{"decoder_activation": "silu", "decoder_attention": false, "eps": 1e-08}
Rows from block 5 of the encoder, named by matrix and row number. Rows with one number belong to one neuron. Each number is 128 + 24 x the weight over its row's rms, rounded and kept within 0 to 255. All counts start at 0. Numbers have three digits each. After the name is the row's rms in percent of the matrix's.
# fc1: MLP up (encoder.blocks.5.mlp.fc1.weight, 512x128), inputs 0-127
# fc2: MLP down (encoder.blocks.5.mlp.fc2.weight, 128x512, transposed), outputs 0-127
fc1.259 092:183140154080140112139111134125117109106152121128169121122132133114125161100144168088154150194109138130091131115101135110130113133161122141137044130086130107172148117142121125133102170095116108145134111144098158156136112138109144128160151119133095141135124102118121079114164111100119173160165121155154149140121132120142127153107135104171157177141142139147130128090123128095152123131148
fc2.259 097:154146148180146156119140122114122122124108153130173153133121147120121083126108101141118086133113108108142114103178141129148144141119148123114068088193139110157130137131096117134103125091144147134111154110091111170108154105155137125108119140113191163135101145096093177135167139147143130107128134164129128118120125109104112179103146108072154109146131113146124119141111131142177108133152
fc1.260 089:099137134176111139120128137175116102131123110089171140115149138089124135129115149120149172110118111121138113111143080110119137113132126128132085082117116158119087096202090116164045133143163124161159074128099153099154138143106131128119087130100136101128137108117132124122129180132113144156153104131143095156141152137138111135106144115121115144132093150120133112106143151148090139133110
fc2.260 086:101094164064119141126144134171147140086131137162166125153124144162125122141131122132126095119091107135133138088145098088088137119137170118183097167108131124146112078154085143101066158114158155145138184112127099102140109117159120125135138148158099133140114137113158141133137102109139111151131135130134140171124118162102124122092138107142137163117136103156166152166121124136134144141112
fc1.261 089:135117128131085173126120111143094108138125163110101078118128108127133134154139172124153111096105170108144114128189154099108110121095136165149081145159113120145131102115122141136152116147054114166137124139116155138116121124124102136124094134115194120121153129139100109138084118121110169126137140149135145130122124099118112135126141130080148119093105151158112145126132099125124135150214
fc2.261 083:108121119106142109107110103156121134117111105173104190155132133094124128110110057133154139176118075154141121140091152127103177073123138103136122104096174111130096132139127137089156152124097109156141115098108090105126133131152143115138141138145085110107128130143126164140092140116136136112151121149163125102118133108143132114119160135157163136122138116157126143135141185116134127148195
fc1.262 086:122122112097162099130134140133117110107138142131143116140198120151122135149113144161126164147108120092140141140142134128155138142150138139150093137134101147089118095108145116111112147152156171150144148132094094105111122142121111160093114160147067114144149113090112123147159118114130167072168125202138121131158147118135123141115073129083166143091169119151140113144167129095121145129118
fc2.262 077:139123108174069129130131128112122106101111104119128153145154131134133109152163113161161116137144124155115102134120134133147118119146155115103129162123145138104107136102166118129103133126156112129139081114098202116106145111088159110150095125133182128111114148083100120167146133126107132142109165232128118110125114091123145160122108141135151138090138110164122124111116168157111135120111
fc1.263 111:090130103160139113157149128105140127114177092131131138135155119136168166138144101117152183149157165135105113127145128099119133116145156084136093168073148122125146131135158108155139091113107110123181094087137101105137112089131143112152124139138109160130096108086136102146135146129132149143148154127124138143129092154125125123116096164093096151073117164091108110135119131117117160077102
fc2.263 092:114155127113103147149148136146165094127105136139128101150148135174115119112132164091149096134132093147142162127122128099118121150127127148130120107207103109100170112133143125115144099136117097119140178161132178113109100166089120126143158123129119147102173128114137127135133114117153182119137100113117123139124128184139121159128078137132089108083122157099083177116156121119114131159104
fc1.264 078:109166131094151125133105146114148108151103112096160115148146136144157154122171159109096099137132146132108128130129131101139075124115117126098154108093146192155115161100117149126102168112142141164153106095140110119131143153138146140127132158140120168126103120099146139166151106104147109111139152162124152091098142077193139122172143108105115142160098116094126103078141129086120139154138
fc2.264 080:109086160113107150130176164128105137140140109155138172115121085128109117131071069137093122131118127126117147137148138107150141154163111118086151094156146096155089130122106124137058133130124129131131141149148167111071115128137150132119140131121128135137138124115117141138089149117156084132114152129141110051140180135108126148152168159139130119131132147093112142137124129161103160108157
fc1.265 094:146136152152080114118109126133129124113065106191177120107153136106093141144154096122138145131153145190106136078155134105131078122118122094149134132128129080142126111064122150130084122139145148139150164141137154127127120120105147114139132125151118124115178086121151125077124140098143121122136127137127125151146130068173137127117128098159144120156160150131122143109136131138123141153080
fc2.265 086:108121145122157126123160123114104135126144138070213160142135129133126119135149183120145130125101115117120154116150117100148176144090130142168135111116111183132160119094167147122097142129124124153128085137136095138162147125150131122116112098126133132130063180109144140100136089144111109146121118159124120125088152090093110138107142141137162131164155171119134112134122106111136165106096
fc1.266 118:134107131173122133127121139135163094122071104113148160099128112089095138136073178117158123119131127127120207127110139172135128140159101122128145108127113188120136121129127137155109124128119113129128153136136127094123113143130118150123132149108087133124115103086124146138102083099127130108156139147139140131141184131144155089169124137137144215160103137103154108114136144116136110166128
fc2.266 107:091127134093112108143080083168097121096144137165118155157120133113143121107159079145150169100135127115132150142163105161124118083099107149150111164122155111152147103118165100120135118126095105110106100112134088127133158117140107102119124155139125132103122122133092104125120156161123121105094154189130105153126169096102152090142116137116147076152148131150191121141113134153127113116122
fc1.267 135:166135110132130143139084133131112127111117091127103159139148147117118140132148123097124144119142104158124121130134147118105118095130140140027115126063115098119181169140082108164111110138088155149111119136143112131157116111122151140140133129147134150133090136132126116087104131189111172127135125114126127139130123133131106122117112119137122129150192191090109113160142116143090128124082
fc2.267 084:139147122123107107114149112139141122131154144172144103156147137122095097116134124156122105137142170094133109133179119158135163135144145110091127159108143149082219106170119118167086119117108105135114151116150110118172119132135108087163143149119150146183159148120108163122121107121161166113135141130096141103110148134122126160148119141120129122128069145147117113157128123129115103153072
fc1.268 091:140151112202156107136117131158123133080108114139157150133118144174160151105118129144173126164140158154126131130137118113131140147137132134106128121110167140116127153149156110126151166116122102165167112132137156162072109123158129141168133108112132138123159144188154151120112086166103135153133108120142124143134099127096124160083153153105152157100114107128125103129092140167066143113143
fc2.268 105:112112155092106132113111126135179130100132116123175148122140071136166179117127101123169129136099082105128140103159132137124114092129097100140161109157097146081117145145142127153127112087144152163168172120129139123160158111152143138127158120121092113133116122149152108125113146083145149101152137114130140127108153164181127133107142142167152095132142122133125159124146142075080115112091
fc1.269 086:167110161092107158132127130134118114167104118155103035150137130137099152136142129118120124159126118132128113151132120107126166112136140148189148081110134086181138119090116145135076152174125131107100142098106151148116145124129140122113077129113104122130138110140108107124131115113131127112128103125112190142158087152120116148125139112111072126102120129157149149128171139115141118157162
fc2.269 102:140131139125153115132122130092138153137127115107132214081105147112115105113117120144141176114119115146109101160157143129088086128133135136157164162163116203152148128101145165161171109138087140123113120157108097141147128139140131163106144088140110127123118085151118169115124131119126135143103142148136070143107110121150132070136119127116123116102114155147150122111071148135116139130126
fc1.271 097:123084122074141150138182141147113137118148144128162089155147111177107121119083123139115114143150129126128116126135087133129133136171147159119135132147140073152114111131166137135111120120112157133077157136159116093104087110158129119155184112145098114137133149121130132139139110074143144138172142128146138111138126115119146174144156125100085129116160137165118085132114114113075138184123
fc2.271 087:139131113174123085126158105115086133110129100157144131069125147104131164127145144126133128078132092136129112097130089156176108105131137094125161141128088158158108123147157147125091122104120116153103113126168135100114153127093103121121133088137139146126131106123111129145116136198114126131151140108143141099112108126131161093141131162132095081137103106166148178137127107127078126085096
fc1.272 139:130130086091090141111129087117135134101159101154120122121127066132165120075143130133126169154127140122119114129161132143116121122137116115145121080172147132123165125157119095106152118117156124129111134114132100130131096138146134133119115152094118160103149125183114135149126109117119109111138010136119138122126093127114121118064076160142138127126128158113131108142121131116089126114138
fc2.272 130:118115113128158126117129124127120132155133109113130119124094095175139144164104118131104116121149110123129129117134111161148139123134180151123141176113122104113174086133139133122131094128120170112095116112127190144124134073132106148109137116095109117099116122126121126113126108115128130121143255153126110107117118132130103120035170133141128115131134157141127140125144118127125135129126
fc1.273 115:121160143113158152132080110108133122083113096171083134102133155102126146121109122095153160129153115140095138111158175143115144129153127131146079106138166119131131124148112150179216125114087130117072164131128153163142129119133134143114108136134155100132132144124133161113114094124105141126142133115134127220110139150121148102163123137132137138160108093138105148124104143129122133134119
fc2.273 086:120072156156107117115147137112081119083124138087112142122132109115125112115160100126148114114103172135091104117078122114169083126139157101135120142101115113162135141161143128060184139130126141120073107127133101160098140135113125119148123121108110093076125118114115106116129139128140086135106123110106136161120140159153148113125119131126129103167140059106126136101134105123111156100168
fc1.274 082:137117128154159081132147152119141098115142105106106082151136106126115132150088156098134157148140114132156117126144111136126121105094125166118113136126096165177118113135158147120184114105121135096103088117101118116111112138131115114148136142134133107118101118178126140170141144137121115107180133120152129125118131105111100145149145131144143211154150137107122153136108100069043118113112
fc2.274 079:129092150136109156136132148116104144084098143156080154111131135106124146149124097140124119122142110162112143143127127137089161164088130114125140102104153101173144136109133161148179150117129118077138148130143145118155137135130102103096119142110090142150156145190102129184131090125108141113120124154164088148123117084138123150157128119109153085145124128123088116122122169179076140112111
fc1.275 076:102158103146113088131157155105146116124180174127114113117127143115121139117177106138164140160132126133115154116167103123150096102130103110170121114123126127146143124123150115113117127155145124135141141121081112083129117144166146127143179113126123128121122028098115149097126070134123101151131108133108104105120137134153146118128134102128138093109119117099160114156081113126099133130197
fc2.275 085:124130127122140192116102147112136119121089154138143120135129098131151119123107154123139125106128136095121132138120124074121132149129129158170094116129125083150090152115115141132107132121144136126122100124083155092139147138129141130117083106147156136120144231115139059128146150145139111146114124125119169107133116148095138147120146102137121158125185109106119091111182130123127153146187
fc1.276 067:130090152116128129140153128136113128152121167140150097125111108133168140139105113124125111161139144180139087115124148151135103104116127185092187108076101130147142128148105128114072088138132109111106188191117130117134134138115125135135140131065095166127110153162110099141116076119138116128131140130131121119105109127122095138120127146178102153118138144108141103129142129119100135075165
fc2.276 069:110118114140139127131106124131134148144136114110142146103106123128105126160138153146159114117104138131153110061147150122133167172105134105103166113140141081129124142119113179161114143154128119135118106101119116122167106105148132117172097161168159123092161121141118157126115196118103149125123142125141108115128099138186145139121075148064119117174110129094092134136101161146111105158152
fc1.277 079:143154150125112153122107106110115140099115134189137108117150116106151179124161133108128108107117138098128125106140162114150146074096139130139148132094111154096141175111124150130143133156170133121155149142131163140147132145072123122091115126168103128128113094137122140081125160114151151139097129113124115117137132084131093090148139114183107136137164175119153073150150142111170128175134
fc2.277 086:118093157157157112131148140122136102125131108083160125146140134150109124132122086139132131140142144124150151136133161119163101150107120130123145123167187149128178094082131120136130143126187137126103122113139118144118132112154136114135142113135199129148150190168117131132112108141107151130137139137077112102123130096130155143149152124084155103133087164160128190118154153168178138120130
fc1.278 104:151131149114106127138111146114132136143108095104130160095148112080104144078110141125115149191135158140115126110130131074120135127122087115165101113125096083159131125110125160150229122106127112107093163142132154157171145125128131131095135151103127140137111139110136144147159096140168111140118123136130130110126188138146167095138094134137147119152138106148146141131134119111164107115092
fc2.278 105:140149135111137145134141146125102114129127161142112146143151124108177105108151113121123111107100110109103118113164072105127129152102111121139127134101152177183170141134097128101190141131113126121064092107139070144083095151133129127128117148119126116099115121125137142124132172121110106114136117120160115068136141134114119102090071123112114140143079085174137134130118105127170118135122
fc1.279 102:109123122225096148087148132112152127162132105144138128130129110135132132113077163132150106127133126101169108146129118091144151114158109163109138088082183117108150073164130122138096125111122137168131150132142131104129143133109129111130128125068119106116146163117090152096122136082129126138093133095120137119103147140117147127161113141114131175116143143163160139136153126124098108112089
fc2.279 095:154135104080108100140128136104118139142154145120132157109121090102101148121164113134115152110148104106107114176103155117113109129128137105112167141167100160103156153141161118109102131115149111133136108135158141119138136137175123124116114142173109106099126111109142118119123075150150147154111123069101180129144124107149153122115070151132181113075089124120131159141068143150105116129099
fc1.280 094:167133150127128151144093154140136103083132151087127123124145124071113127087118140092097123127134141152136147127118099149133090117140088152078137080162134114125130127132144131131145095108084151149112173146109141131147129147154124124160098131130110164113157090120135151097142111105139157120125144154142156147131189140132155135158140190185077144146138138165149136135117137146089096106117
fc2.280 119:144147134098122123173154123130153128099095083163114190131132122092099131120137141132140113140124135099133136128164100123113135168122110130083091155115093140111110123088113142087125160132083116106074107123104152128139128160112133166133153128115137108091079135099113118116118153155146155113150111147142117157159142130152118116136129166085117108155113148140151124104155155072080093114086
fc1.308 101:095124157068118097173090121111116109164109065182145119140156136125141139142126111108131134130131147083092113112107136117122171124100114123106122118144119114135128124100103141139148120125080128154158163127103146120144116132135121111140090129147161096131156162077163135113138125123133098121156138152158150125106148181133151131106157145120149179104114130132151077121132076098094145165142
fc2.308 100:111138148150136129129152109139149155141134155095158194120133139133137113128130113172160144098120098162121113100181141081160096147096118105115142119111106125148146134113119165105150141161133101126124116134083089133101154129157104150117145128123062122128086113086094141091144154126126118143136140165132104096137135177112105133113156126141140100107131101142138197156097163115119122095126
fc1.309 092:142129114098157127131123138120132134063130081091137105131148135124163131132092060124102151135112161142135178118160165173118140132137129061141131119133132107104087131124151101139080119128108132107140136151111148136118144114110128128122135107132115144122171161167124182136136158127141110141107120138099124120112122124119137121129106143186101164158098143157129168138101154165174108115078
fc2.309 076:112119141134094107142173121132144134083131130157175164125158115157080120149144186148142111153113097111117143120098181144148124141125115196124145155115143140127094105143126082125102122102138164087126117155119117144171106145156105124136111097112126120126123131176144077128108085146152129122156144117076139134146148124148120145116169131090080122143133143121148089112115115103145103138114
fc1.310 118:151132140058158058115123145137142146161146159156121141143104143125117157151137140141113107131120120131144128106121125156138171126151133133115074141134135147140133128163152140163131161144117132120108127130108134138139120124140141135123142162164141149134098108195135147129110157133167121120119131132138167142135145150160140104142152081079034098128159166124137151157171085121127141146134
fc2.310 169:135145103121166128154138097065147141118118087158097118076142133130124151090143161134141115120109125139118159180118174121101120145156112119147099123098133129141114154117152116131132129105147143137141133109097145095122131131102147146058117131113160135176131109114195141153119139122142101111138140145138150123156114140066104067149142148119148100137141163094161111136122105093122165129144
fc1.311 086:101141148149115178134108131139113112073143138139130119133121115132166147117125095093111134128126149147154135114082150150146150169097145060124110104101121137136121135107130144138149117106091118103105150118121130125140112122107166089159138127163065129132144070119134108088146109110134120147128126130128129121122110140124145152105117123165153135139187155167149070173122061109093133129104
fc2.311 077:095108152148116111102151174134146132068103122133133093129116123129122135143139157130129085159124094141155116089135113127163130092127147206131093134152125076156119157112123130140143124088092128117122118129124133104119105134167173155135122147113177120155097175115159123136142138102128135137128106090145165126149122146115141145100108105086153138143092108123102158112172187143123148138110
fc1.312 090:109119113104166131115102126132120120155075133173131126130100158120125126117109130133106124153138100145143112149111156120146123147128105118110142135103148140163175126149132131124107171117182122142129109124090144102117118160185157135160136130081117141136131180160137124122131143166120119143153121144141074178116168166096101169150114136147103083104159149125128166095116114057113121106126
fc2.312 088:140153091134115127149108163113116123134175127114121125081103109116142130132145150112102094131131139124120134145128121109136126083140122170089160127133116084135122152110131094124136110118119128089112153150095140127079148094090180157117144111158159126105127109144135109134142148075158152137155116106145170164146115186151081123135100146092077180088145143133092114111132127161117122122162
fc1.313 072:086152082113111076131163148144131157121137118137134124144136128119142114126164081128128143084136127122124112162177084101124106154110123092152150134123150113130109152097109120122101156144132090146102139091132104117138133113185162121136113145149121132139130197120142143118137122090126112124154097136112100094154132110148140157131142105148084110108151085155160107157081134086094127163166
fc2.313 070:126142086158112208155135119111117123109128188118098130077108130096129139135123158112150141165137139104105099148121108119119157096134130171156150128113096130137154116132139150124135114115108135148109135138122154124146166156112135139178119165118167140147128081102133137136124155182134134139130128124151159082129119093140165158143126151199133123120163092135118134113140118167131144112179
fc1.314 090:170155159175133084133099137158116084129104105159135092096135145130123143136126126146130122088111102195143122138152130156092080124137137092166130077105129127177166155144136128101168106124128156117171117126152130155136094129119153121138119128107082151108071142170131138129128135147116112126104130117082138158152134103155132151138137120150123155116104126071124118122160100149133128113140
fc2.314 149:140098141107113131127104122110151110123101158104129140177121106149165131133161109143138149183098112099155114142136149158087092133149122119140144132134121098144017122144119063150166134114146121102157122113128133122091073131121132114121103137127119113128121123187102133140145125119116163123127105148110137107140135129129102149129143090125123157137063143102135160109136150122164111140117
fc1.316 070:130092126115102116111143160120126115083134140125135128151133136096135138144128151111159110179156084139122133136099169115137154119151133145042130122116149150126121144142102138097129131152116096155164167137192150106122112129128151154119121131139092151128162099101117137075125160127104131118127132137110091122131095084156114105115124142118159160186100139129116130143111071168167112108113
fc2.316 061:112152140141143143116124132106124102104124148146132146122122129123087074115112127139121207084123142122126124131146112150093133126156129151071151126112110131111172139114133160164119120132072099151172105115171097117143141115131154090109157147117084123129074127101114114100132104130114119133131099141103175114087130132108130063132129116132174115192132092136120102110121118139118134121147
fc1.317 077:127126099090161123107137098126142145102130139148139114153133146137131128124183110135130128170114139116082156133077107123146099103122121130141126121135133120099130139062105090130129161154194135116109169094121147085166116106152128147100139120188179100139174120182096109109125126139119169119116131146127122120106150138110129129146110153124114128193143131154128103129145098148095134126158
fc2.317 088:075100118111098134118150098117140114124129139139134115108145084131144114130077116115113070096134124137144123091175141134126124115109129086125130111130145133101158133077081097130104112115156108101090096148107114089093123128124104090125119123070111097114116167113132146142091111095117125141132142136122129134156161138126115183151137133148121151161071157132136105117111168096074123137101
fc1.319 098:140109131110183106153141134124147130107162122169146137137159127126168129106132098132143104105110115153178119107115160142120099143102137137149108191133120140179145125147164118145144119128108133128113155133121082153110109131108114131138136128149092109118083226110124145133131141186144124137135121103098108138141104116102108151089150087116177128087120127131119110145145173108145145110109
fc2.319 082:142120160134084177095111129108131117082131154081165132135143133143135126134102111150140125148116134140144138096170094140156148081104108133128106117133147118191135142169138131116132164149121095145115101122127131111147106125156099141152128139093185108109171057134115098081109124074129140114134105107086102151102148150126118181118136103127112106127110121121127180111124136119139128110139
fc1.320 089:141131091102109099127134118173138127111144096093151101132097105141122163122140146128133109116157144105140138135147117063150145140122132121140080094111115114204122159087136145153212127101138119091112154115072135163130127117122153123106100115136144105134133149145109099134123102112109130139130134119146134150112138131143148141131109124113120113116077121127133120163109151136046148172136
fc2.320 090:133078112106123149134151139173113136132132122163168163154115116141127117101103135130114141131144096140134143141121148109128133119139139154160153159145139135190091119116120146105219107114157149104136111172088125169169127122153122133137181113136122119162128121147115151134145140168158127154131126108141162132147138139104109132135116102175147148126186127144135138095143117128053140106137
fc1.321 094:130097126158140171149167128143088099113081079139126071125096094140119140121159168119123106123126109190114111137114119072113165133110121114179110163091114140130167136133146147098188106141153104117133131114154119116118143115120133135079138113111146102143131115165104113115135113143103139142128146090086182117169112131119093103113153142129115089153118125099138113132132133135133102133108
fc2.321 088:091139141074059126106137153149145106107165104125128182146100137143131101140082105135160175106155157124114090128131134102161120098156119138140108127161136110114105139173143181147190133089144127114135138143132166139097134124147120151130122136131103126116117160140114129107111143154140149140125134076129094104131106179140109073099133133096132111157167151153132124136115146129114107119143
fc1.322 097:148125137094130103145133117130126135128170109144154170137125145105155138121128156050142119144112155134133103119189185184129145133137124117097146122107106159122107172120116122153158071130134140129176160131131109171141124123132133123127130119109144147127083134156159133155134138101138125122122171091149134121139151136138116132091115099121164094112068144084118152160154130084148134149146
fc2.322 091:146127109135125129136119174139133108122131127126184104112150139132136157114155115160127150129117137127155128144068163149126145136147149113093171131151209094088103121142147126127140174157150136109184079133122156171132105138089135127122145088143133126114175127150139133122111167125119106120153121099129098106150142114102132160087132134116130155083132127122136074133148139185161130116117
fc1.323 110:144109135151137155134147115149140129120115141117167056152112132130139140126110183150104109111139137118168119129124168054139145140137130159119177181112148142138155137112085125126154121137051124113138151137137129126116140145143133135149087148125131115127137087122133098127166116127108139129157116091128131144163147101140134149139168151105148098136159134048143154128142112125110121097167
fc2.323 091:120128135077140108153106120118116144118142123111128189114122129117100090112088126127120162122100081125135152135127166075126105102105146134106128106178106116163116130120121124135140135119062126079100085140123157154114136109124127148090159135149131118147113156129097142131115107140107118119102135112097140176086150138119103169133149115104166151147128150095130078103091145136069142130161
fc1.325 080:111141164143112163131120116099137140148100106107087085116145153108128117143162105116099138126122133145142093115102172130128119168110135086111133081131063187163120150108139138127118125169180126108147148109132133077119111127146134114099111148119079086124145163128111118159109131121144142102150111120124172151135128090145127108130143099162094132105161093112117164147110097155082129112129
fc2.325 086:124088136134140112123166120126143138132131127149104146171139129116115113135126150136149148105141112147113127127147157131119154097105120167104122170129147085158123115121150170124105118152180097123134097137145123095181159148085123116133125135143184095106151072123114145125127128151104140139142141127124060175097111080127157121155130139113083092123107096089095105123144151088108138167106
fc1.326 088:137117167105099177140128140119136112099104114115129156108123121134119144101173132077136113131113143099104147145117084110137155152137131149130150121109149115154137093072153147165122096108070130122097143127129149135134121123147117116117166098114132111130108165186128130088149132140112130156133128117164167138109108148118133098148143127084144132117070131118154161152119134107155125105218
fc2.326 075:104101160152098146104140151137101139112162160111142081173132153156100146118083125166134087136139135135116116150165101085112093092114140107144153124114099139116118123099184145144175142111078101124136111129127103124143131130103163115144106134138088126127122156138133102130153083110124129131106111105123113132117127180093127100142133137124116164107171145107118100131183177150167138143151
fc1.327 087:124123122096110185111115107112111152080095120119147111136120141101135133138114142178148105084116109161155116137103202102151148078144109132113161134104147137083111102121131143121089127174177130153165137118164138140117131142163115130103118105125175133100136166149129144125116120091114080113124136099108120168139160185120122153128140108086143119093105145119115136125099138128139110118129
fc2.327 082:163132140116109120176162189096125111110138148121170146094125098133096101089130114087159133138147138118130111120184171131133106157123130118066114114134123111091106156118104144136106141143124099135117107137104147139141121125083144145139120105147111150117133142115101115134123109143124127126130097133076105119117118191173127141118095165142173132081179176109132112099110110120118099135115
fc1.328 073:149132143226167143113137133145137124144136129093114086131135106143093093107156064146118152086121126096119115125080161151140107136124139135113138135123114114108102116193100138131132136105160139149124116174120117150139109124151124113117163141086101128131101163102145142127138115155108075115142136118132157119140153124142131172141127089097158151164156139106111132124158129150135105142089
fc2.328 076:145136120080099106144114135142139114136131128161101113171100134146168166122134187113112136172158104111125131120164135150102153127114149112145124114127112145080090177169116149136161123127179128145145117087107114161165165135123092129130111138170100140138146115137137099134166120113104100135118118118114095148124138072117118166135112099145135124203153132141130113144090132094119124105103
fc1.329 076:128096133135123118113159116124101133102136139133089130145148105138175131129109129099062148134133140140131105102098086109146113152142138135085197133092153174123143110152125129111170116131103154134065125127122148130140123110139112127108150128163178176146080114136117124127139125150139096127139140101134069095115104159126101126103154130152115124120123115137155126160084121154130114125058
fc2.329 074:158154133148141116093063148104116144127127131099119108132142141100112141114154112151115121112133099143114088089127050110135120060146145138098120152161118094139145114131137149127160111132128125147100130134129117135136128137136124110132155150118136156142184126102145106140105134134127085152129135111142191108168089122105153157098153115106047136132165093137131123094141123113156158130110
fc1.330 091:097073126084118085117124132118114128122120119136126088114121092113139130123219141082090136110123124140108121110132157075115123085119127156119141081134152160170115154133142112136089103097090133127136121132139088131153161116133141127109160166114118124145157186154126101116131137137147141109114120088132114117142146087110102118144098103139171114125169116120146124141107127139184134147125
fc2.330 080:102136140132158158131145147132150134147134115121111173159119147125125114107078131163128103105116155095138142088136169096142161195121167132120138182128120130192115090114143114124087150085125101123114138110135157150106136151113105124098105174148138147120128112172093175096126135134102134152165144109097128110086149126138136158136132120128186151123103115111136101095152102119147127123127
fc1.331 126:150067130125149114142158130132149101165098087105137103122156115104130126130137152125115139179114140126113136150083091136132086133128126205116126112133151096146122221093132116107093120133115126148132172144173105127146106127141162118142153144126140121143130143135112113107149159113114158134137124129105135089107147142129133099137108099140104153079144153159179118109166122159145123125114
fc2.331 071:071163137132109158132115131139127114125146129145135179132127088130150119118115176090097095124117147114174146129153137133097149133119153093088112133149151110160076061141146105122111152089091147151102099129100166131082146124104171129146137142117165128095101099125118103143114131130122177120147130110131159141148141127156102122147111140127135155153103175131140151128135183133100127116160
fc1.332 074:110115116178174058112083119123157124159127110101121120134140136151105123138100119098160162187135138134090135133120148139087156145178148173114139159133095137133132155132105124149129128114070097164090149152110133142123114148113126129108177150077158120128104155080130181124148107138130120143151131126122124120154134122103099119141128125130178139152107132123123095145104133161114110126114
fc2.332 082:107165127129103162127129141124100127168128125133128124170105146146126133122161158149145131069120112132121136128140149129079087144183129076141128072143127153132091123168100149118105127121103150147107099083142160152138172100142111120103100134164087102138116114112139066128109126115120116104123127137129149122087115135114131134148099095139171127160194131155129148116107103109089131128150
fc1.333 094:119113139107139111125119125128101104099118126087096095129149120083145151119113145107126110121134143095143138109133151125133109111124130084090184125174130114149122076119131141137069115150138153142185111101110117081149143136114133107150127148171154147121142127058117147143135178139147128124160117113147138143152135156106145124170115155124089190130125157094138136148146118172158163123155
fc2.333 075:118097143125115164112156138144150148095125130175119144144134120133147128135151125166138121164049120170139117080147135111144146131151139163099110137126143128145124150141151159115087174134136098136141155127165090093082147121137130134153142151097109154118122120069130109121111084096133126166152132136166102081123111126099094119120124153128067094139160127133123119155125160114170138140127
fc1.334 081:177174127133143187165130127156130124136128164134147068132109131121138144127100105127142120154135161139155114159072143162114116135122135114086171101149124163141092132096113111141111140122101163148157084092165153113119131124159154130117139147104118140121133135148143084172129135171135149127133148122130155188155123119127153120138122108120129167162122094116106167154101158176109128127150
fc2.334 079:144100138142129136123115098131117113148112107113143166125089132149157130129148127117163104131140110181145132138160135094120130119142141134132098127149117057123068111087122135131094130113102139132127150138124145163121152147102156137110105139121152183128122134172145139173132138116100131141173118129161096171134143123137068132127128091144124103145174102148116070137143086080091153123163
fc1.335 162:133126127088128115130127135142139125142109120077089074128129115106135096124078155129056106112110139144158150148136146095126132143140115131141222126105145145120145117159144134126139117170105106106126142149159177114116130144122109131109117128125126120129146149196095146109126071136094122114100123110099120111136146154117141125147152107130127146124171090178144113099153130105098100111116
fc2.335 138:106126111123135092184132089104141123159122100094152099126094119145078085144114170102144110128157152119125116182148197067096133145128137093096132121107126131124114111102085147130138115122134103100077122139102142120123123104140099162109123112181153115139114141129105127147092126159147170113115136124101104158131121125147145157131136152112150119130128171136102132103086123134104119157158
fc1.336 096:118094123181126116106155127122119127114136123163157116127142109118127151129155128121178159072150117120108087128115085089117149070090128153155024119113136150104133136119125114127107134127137123162112159129154108119115121123146120133137117131117136123122130153134108144120127161112123165116147127140126125161117143097130097144112132122128087170113088191121135175118081124160109126115084
fc2.336 097:125123131148125127120157147123139128093109163133141100144158143137170120161124122134095088174111155130123139105141062106183123203091149128121125106106147086133115161148116126088123138123170141158136090117195127094101135151112117114120126151122162140129158147129115094143133116112132100145122087122127120157155124124106114181089124119149072118136140111136137103143117098091139148140129
fc1.337 073:120161122083135155130150104104116116142097113101109118139157139129171117087092122153153175105109123124117121144137130140109140156151136108166116177139142161137128120116135119127182118144112180155116164134135160117099129125078152110128066131177130130143142134096123129086135183114129123126136137164082104130127125144136102152156116149089138154131067120120117123104115108169181122127137
fc2.337 080:118182106153163107156132102099119132118120125134128086139149135163107125123153140135101075120114139174123129139128132143094079109143096145190094120144145135108114149114104122155147127132142083169100102135117108135182113122170147115114161125093128154113122145119117128111146099153120085107142117174110134140132101131109147186151142164171121134123206135151115124115130149139131145123147
fc1.338 091:133133116162137134142146121100109143149157117134089152128126127117137143113107158174135115093128121102138130113187129158119186089147118144116094097110125092141136109149145141138146097086139110139114147147105150181143105146108097115124098147105145138136110076152175108116138091133131141089113105094148125131133148181117137146109131120078140120107112119110139153169082138133087121128199
fc2.338 087:116115143091114121143107140118116146147115139104067146136112133118117116156163112121129150160134127144133126136076154117100098177109130150157150145140145168187145128115140136126157138111143133121065115115097089163141158128125114113136114171130139128116156163142120178097151197133114090136136157159133146079163112154148171147091144137120137143109175134117125113132140135160144126127171
fc1.339 094:157183163172099105139143154152139122106116110119070138129140136121132106145135129121143100100146124120129139140165131165116139113137138186047162117196110131125126104120135125113097110112107127141136109148099129084105112129118089106143131139118149134118119086088138136089121085153146118131124126146146148174137112138130159128145157136185116152164135148136124150165118114163106123103161
fc2.339 094:134119131113145143146131134112149118076149166172071186144153125113161155144127134133135134161112168114170107115121130119141121158139128101081120124101133098113133165102123086110105143150086104105121160127126110105109109161129142145201134124117102133097135140138100100122122173090117148124114134174164090146102144141175082134156158104112129138112136167153139112143152134107118115131121
fc1.340 104:092129124123115024129113153141134126151159124162118137131150144122166112118088132129141114159159105125150129141154132110098127121149146088174128153158119108092122084089102104142123110116143143166145100120113115120156134120098153140145096130136133160141077078120082124150133164139148138135140118125126155140074112117137116129139111151152125132129155182100142138143075129127091127151109
fc2.340 099:104145108140089194119111148143112118164124132120111103142093126127114161107133146120119137090131112116102101179128119142114111131159119136148161125082125141115101141132131104088145123144139125160126166112145145083109099132146111106155172141093088100113166145144119129120113109143104167137083126150120118124173148122154156097142115143165166149133070166098173120137138159162140135091097
fc1.341 088:172100145212110097121139160115130126122168113136121138147114125113142132131123103102138138170134103125145112155153127068117096132124115083147116135138156125103123120085161114143159107141111150146116153134150129110132106168108102115118121106079147099124147150196137125124123119148129090131144130087140089116132114129123144126124182149094115128187117123159130127121070089120100125156129
fc2.341 080:186126162077133144107107150126139131121096118105130126088111139101115093124136113157115083080129140130131131145087102038110165111135129157134120097146126104101151117076136130101103134118120097118105076116145156112105136097165119118119121112159115115138120133178138137107088126121121077116120124097146154110092141162142135125137158132139098113161120082145109130132140112121092126112124
fc1.342 103:153128124147158107134142133157127117109139151124109148143133142143152161127119139113095167144145111152127111092142098095123116163163156105126129138095140069132132094176133133148160102095140123146144141136125103088123102130120142130112102135179111120127104106175124112095118120144126131106138113100147168147118133172102105154150118118094097116164045123071159147177136124155095120091127
fc2.342 090:151144142130121110117099150131134110096138110151124085125137135109135109128127104117065102128113156148130114074114073127104136089159138134120108113163135127139097171160123114110153122120147146158147095104134139102129145132125158116150125134089182140120151150147147124125125161099104104152144140077188094144144128151147118162137127090144085120131190090106138097127139096093104153161117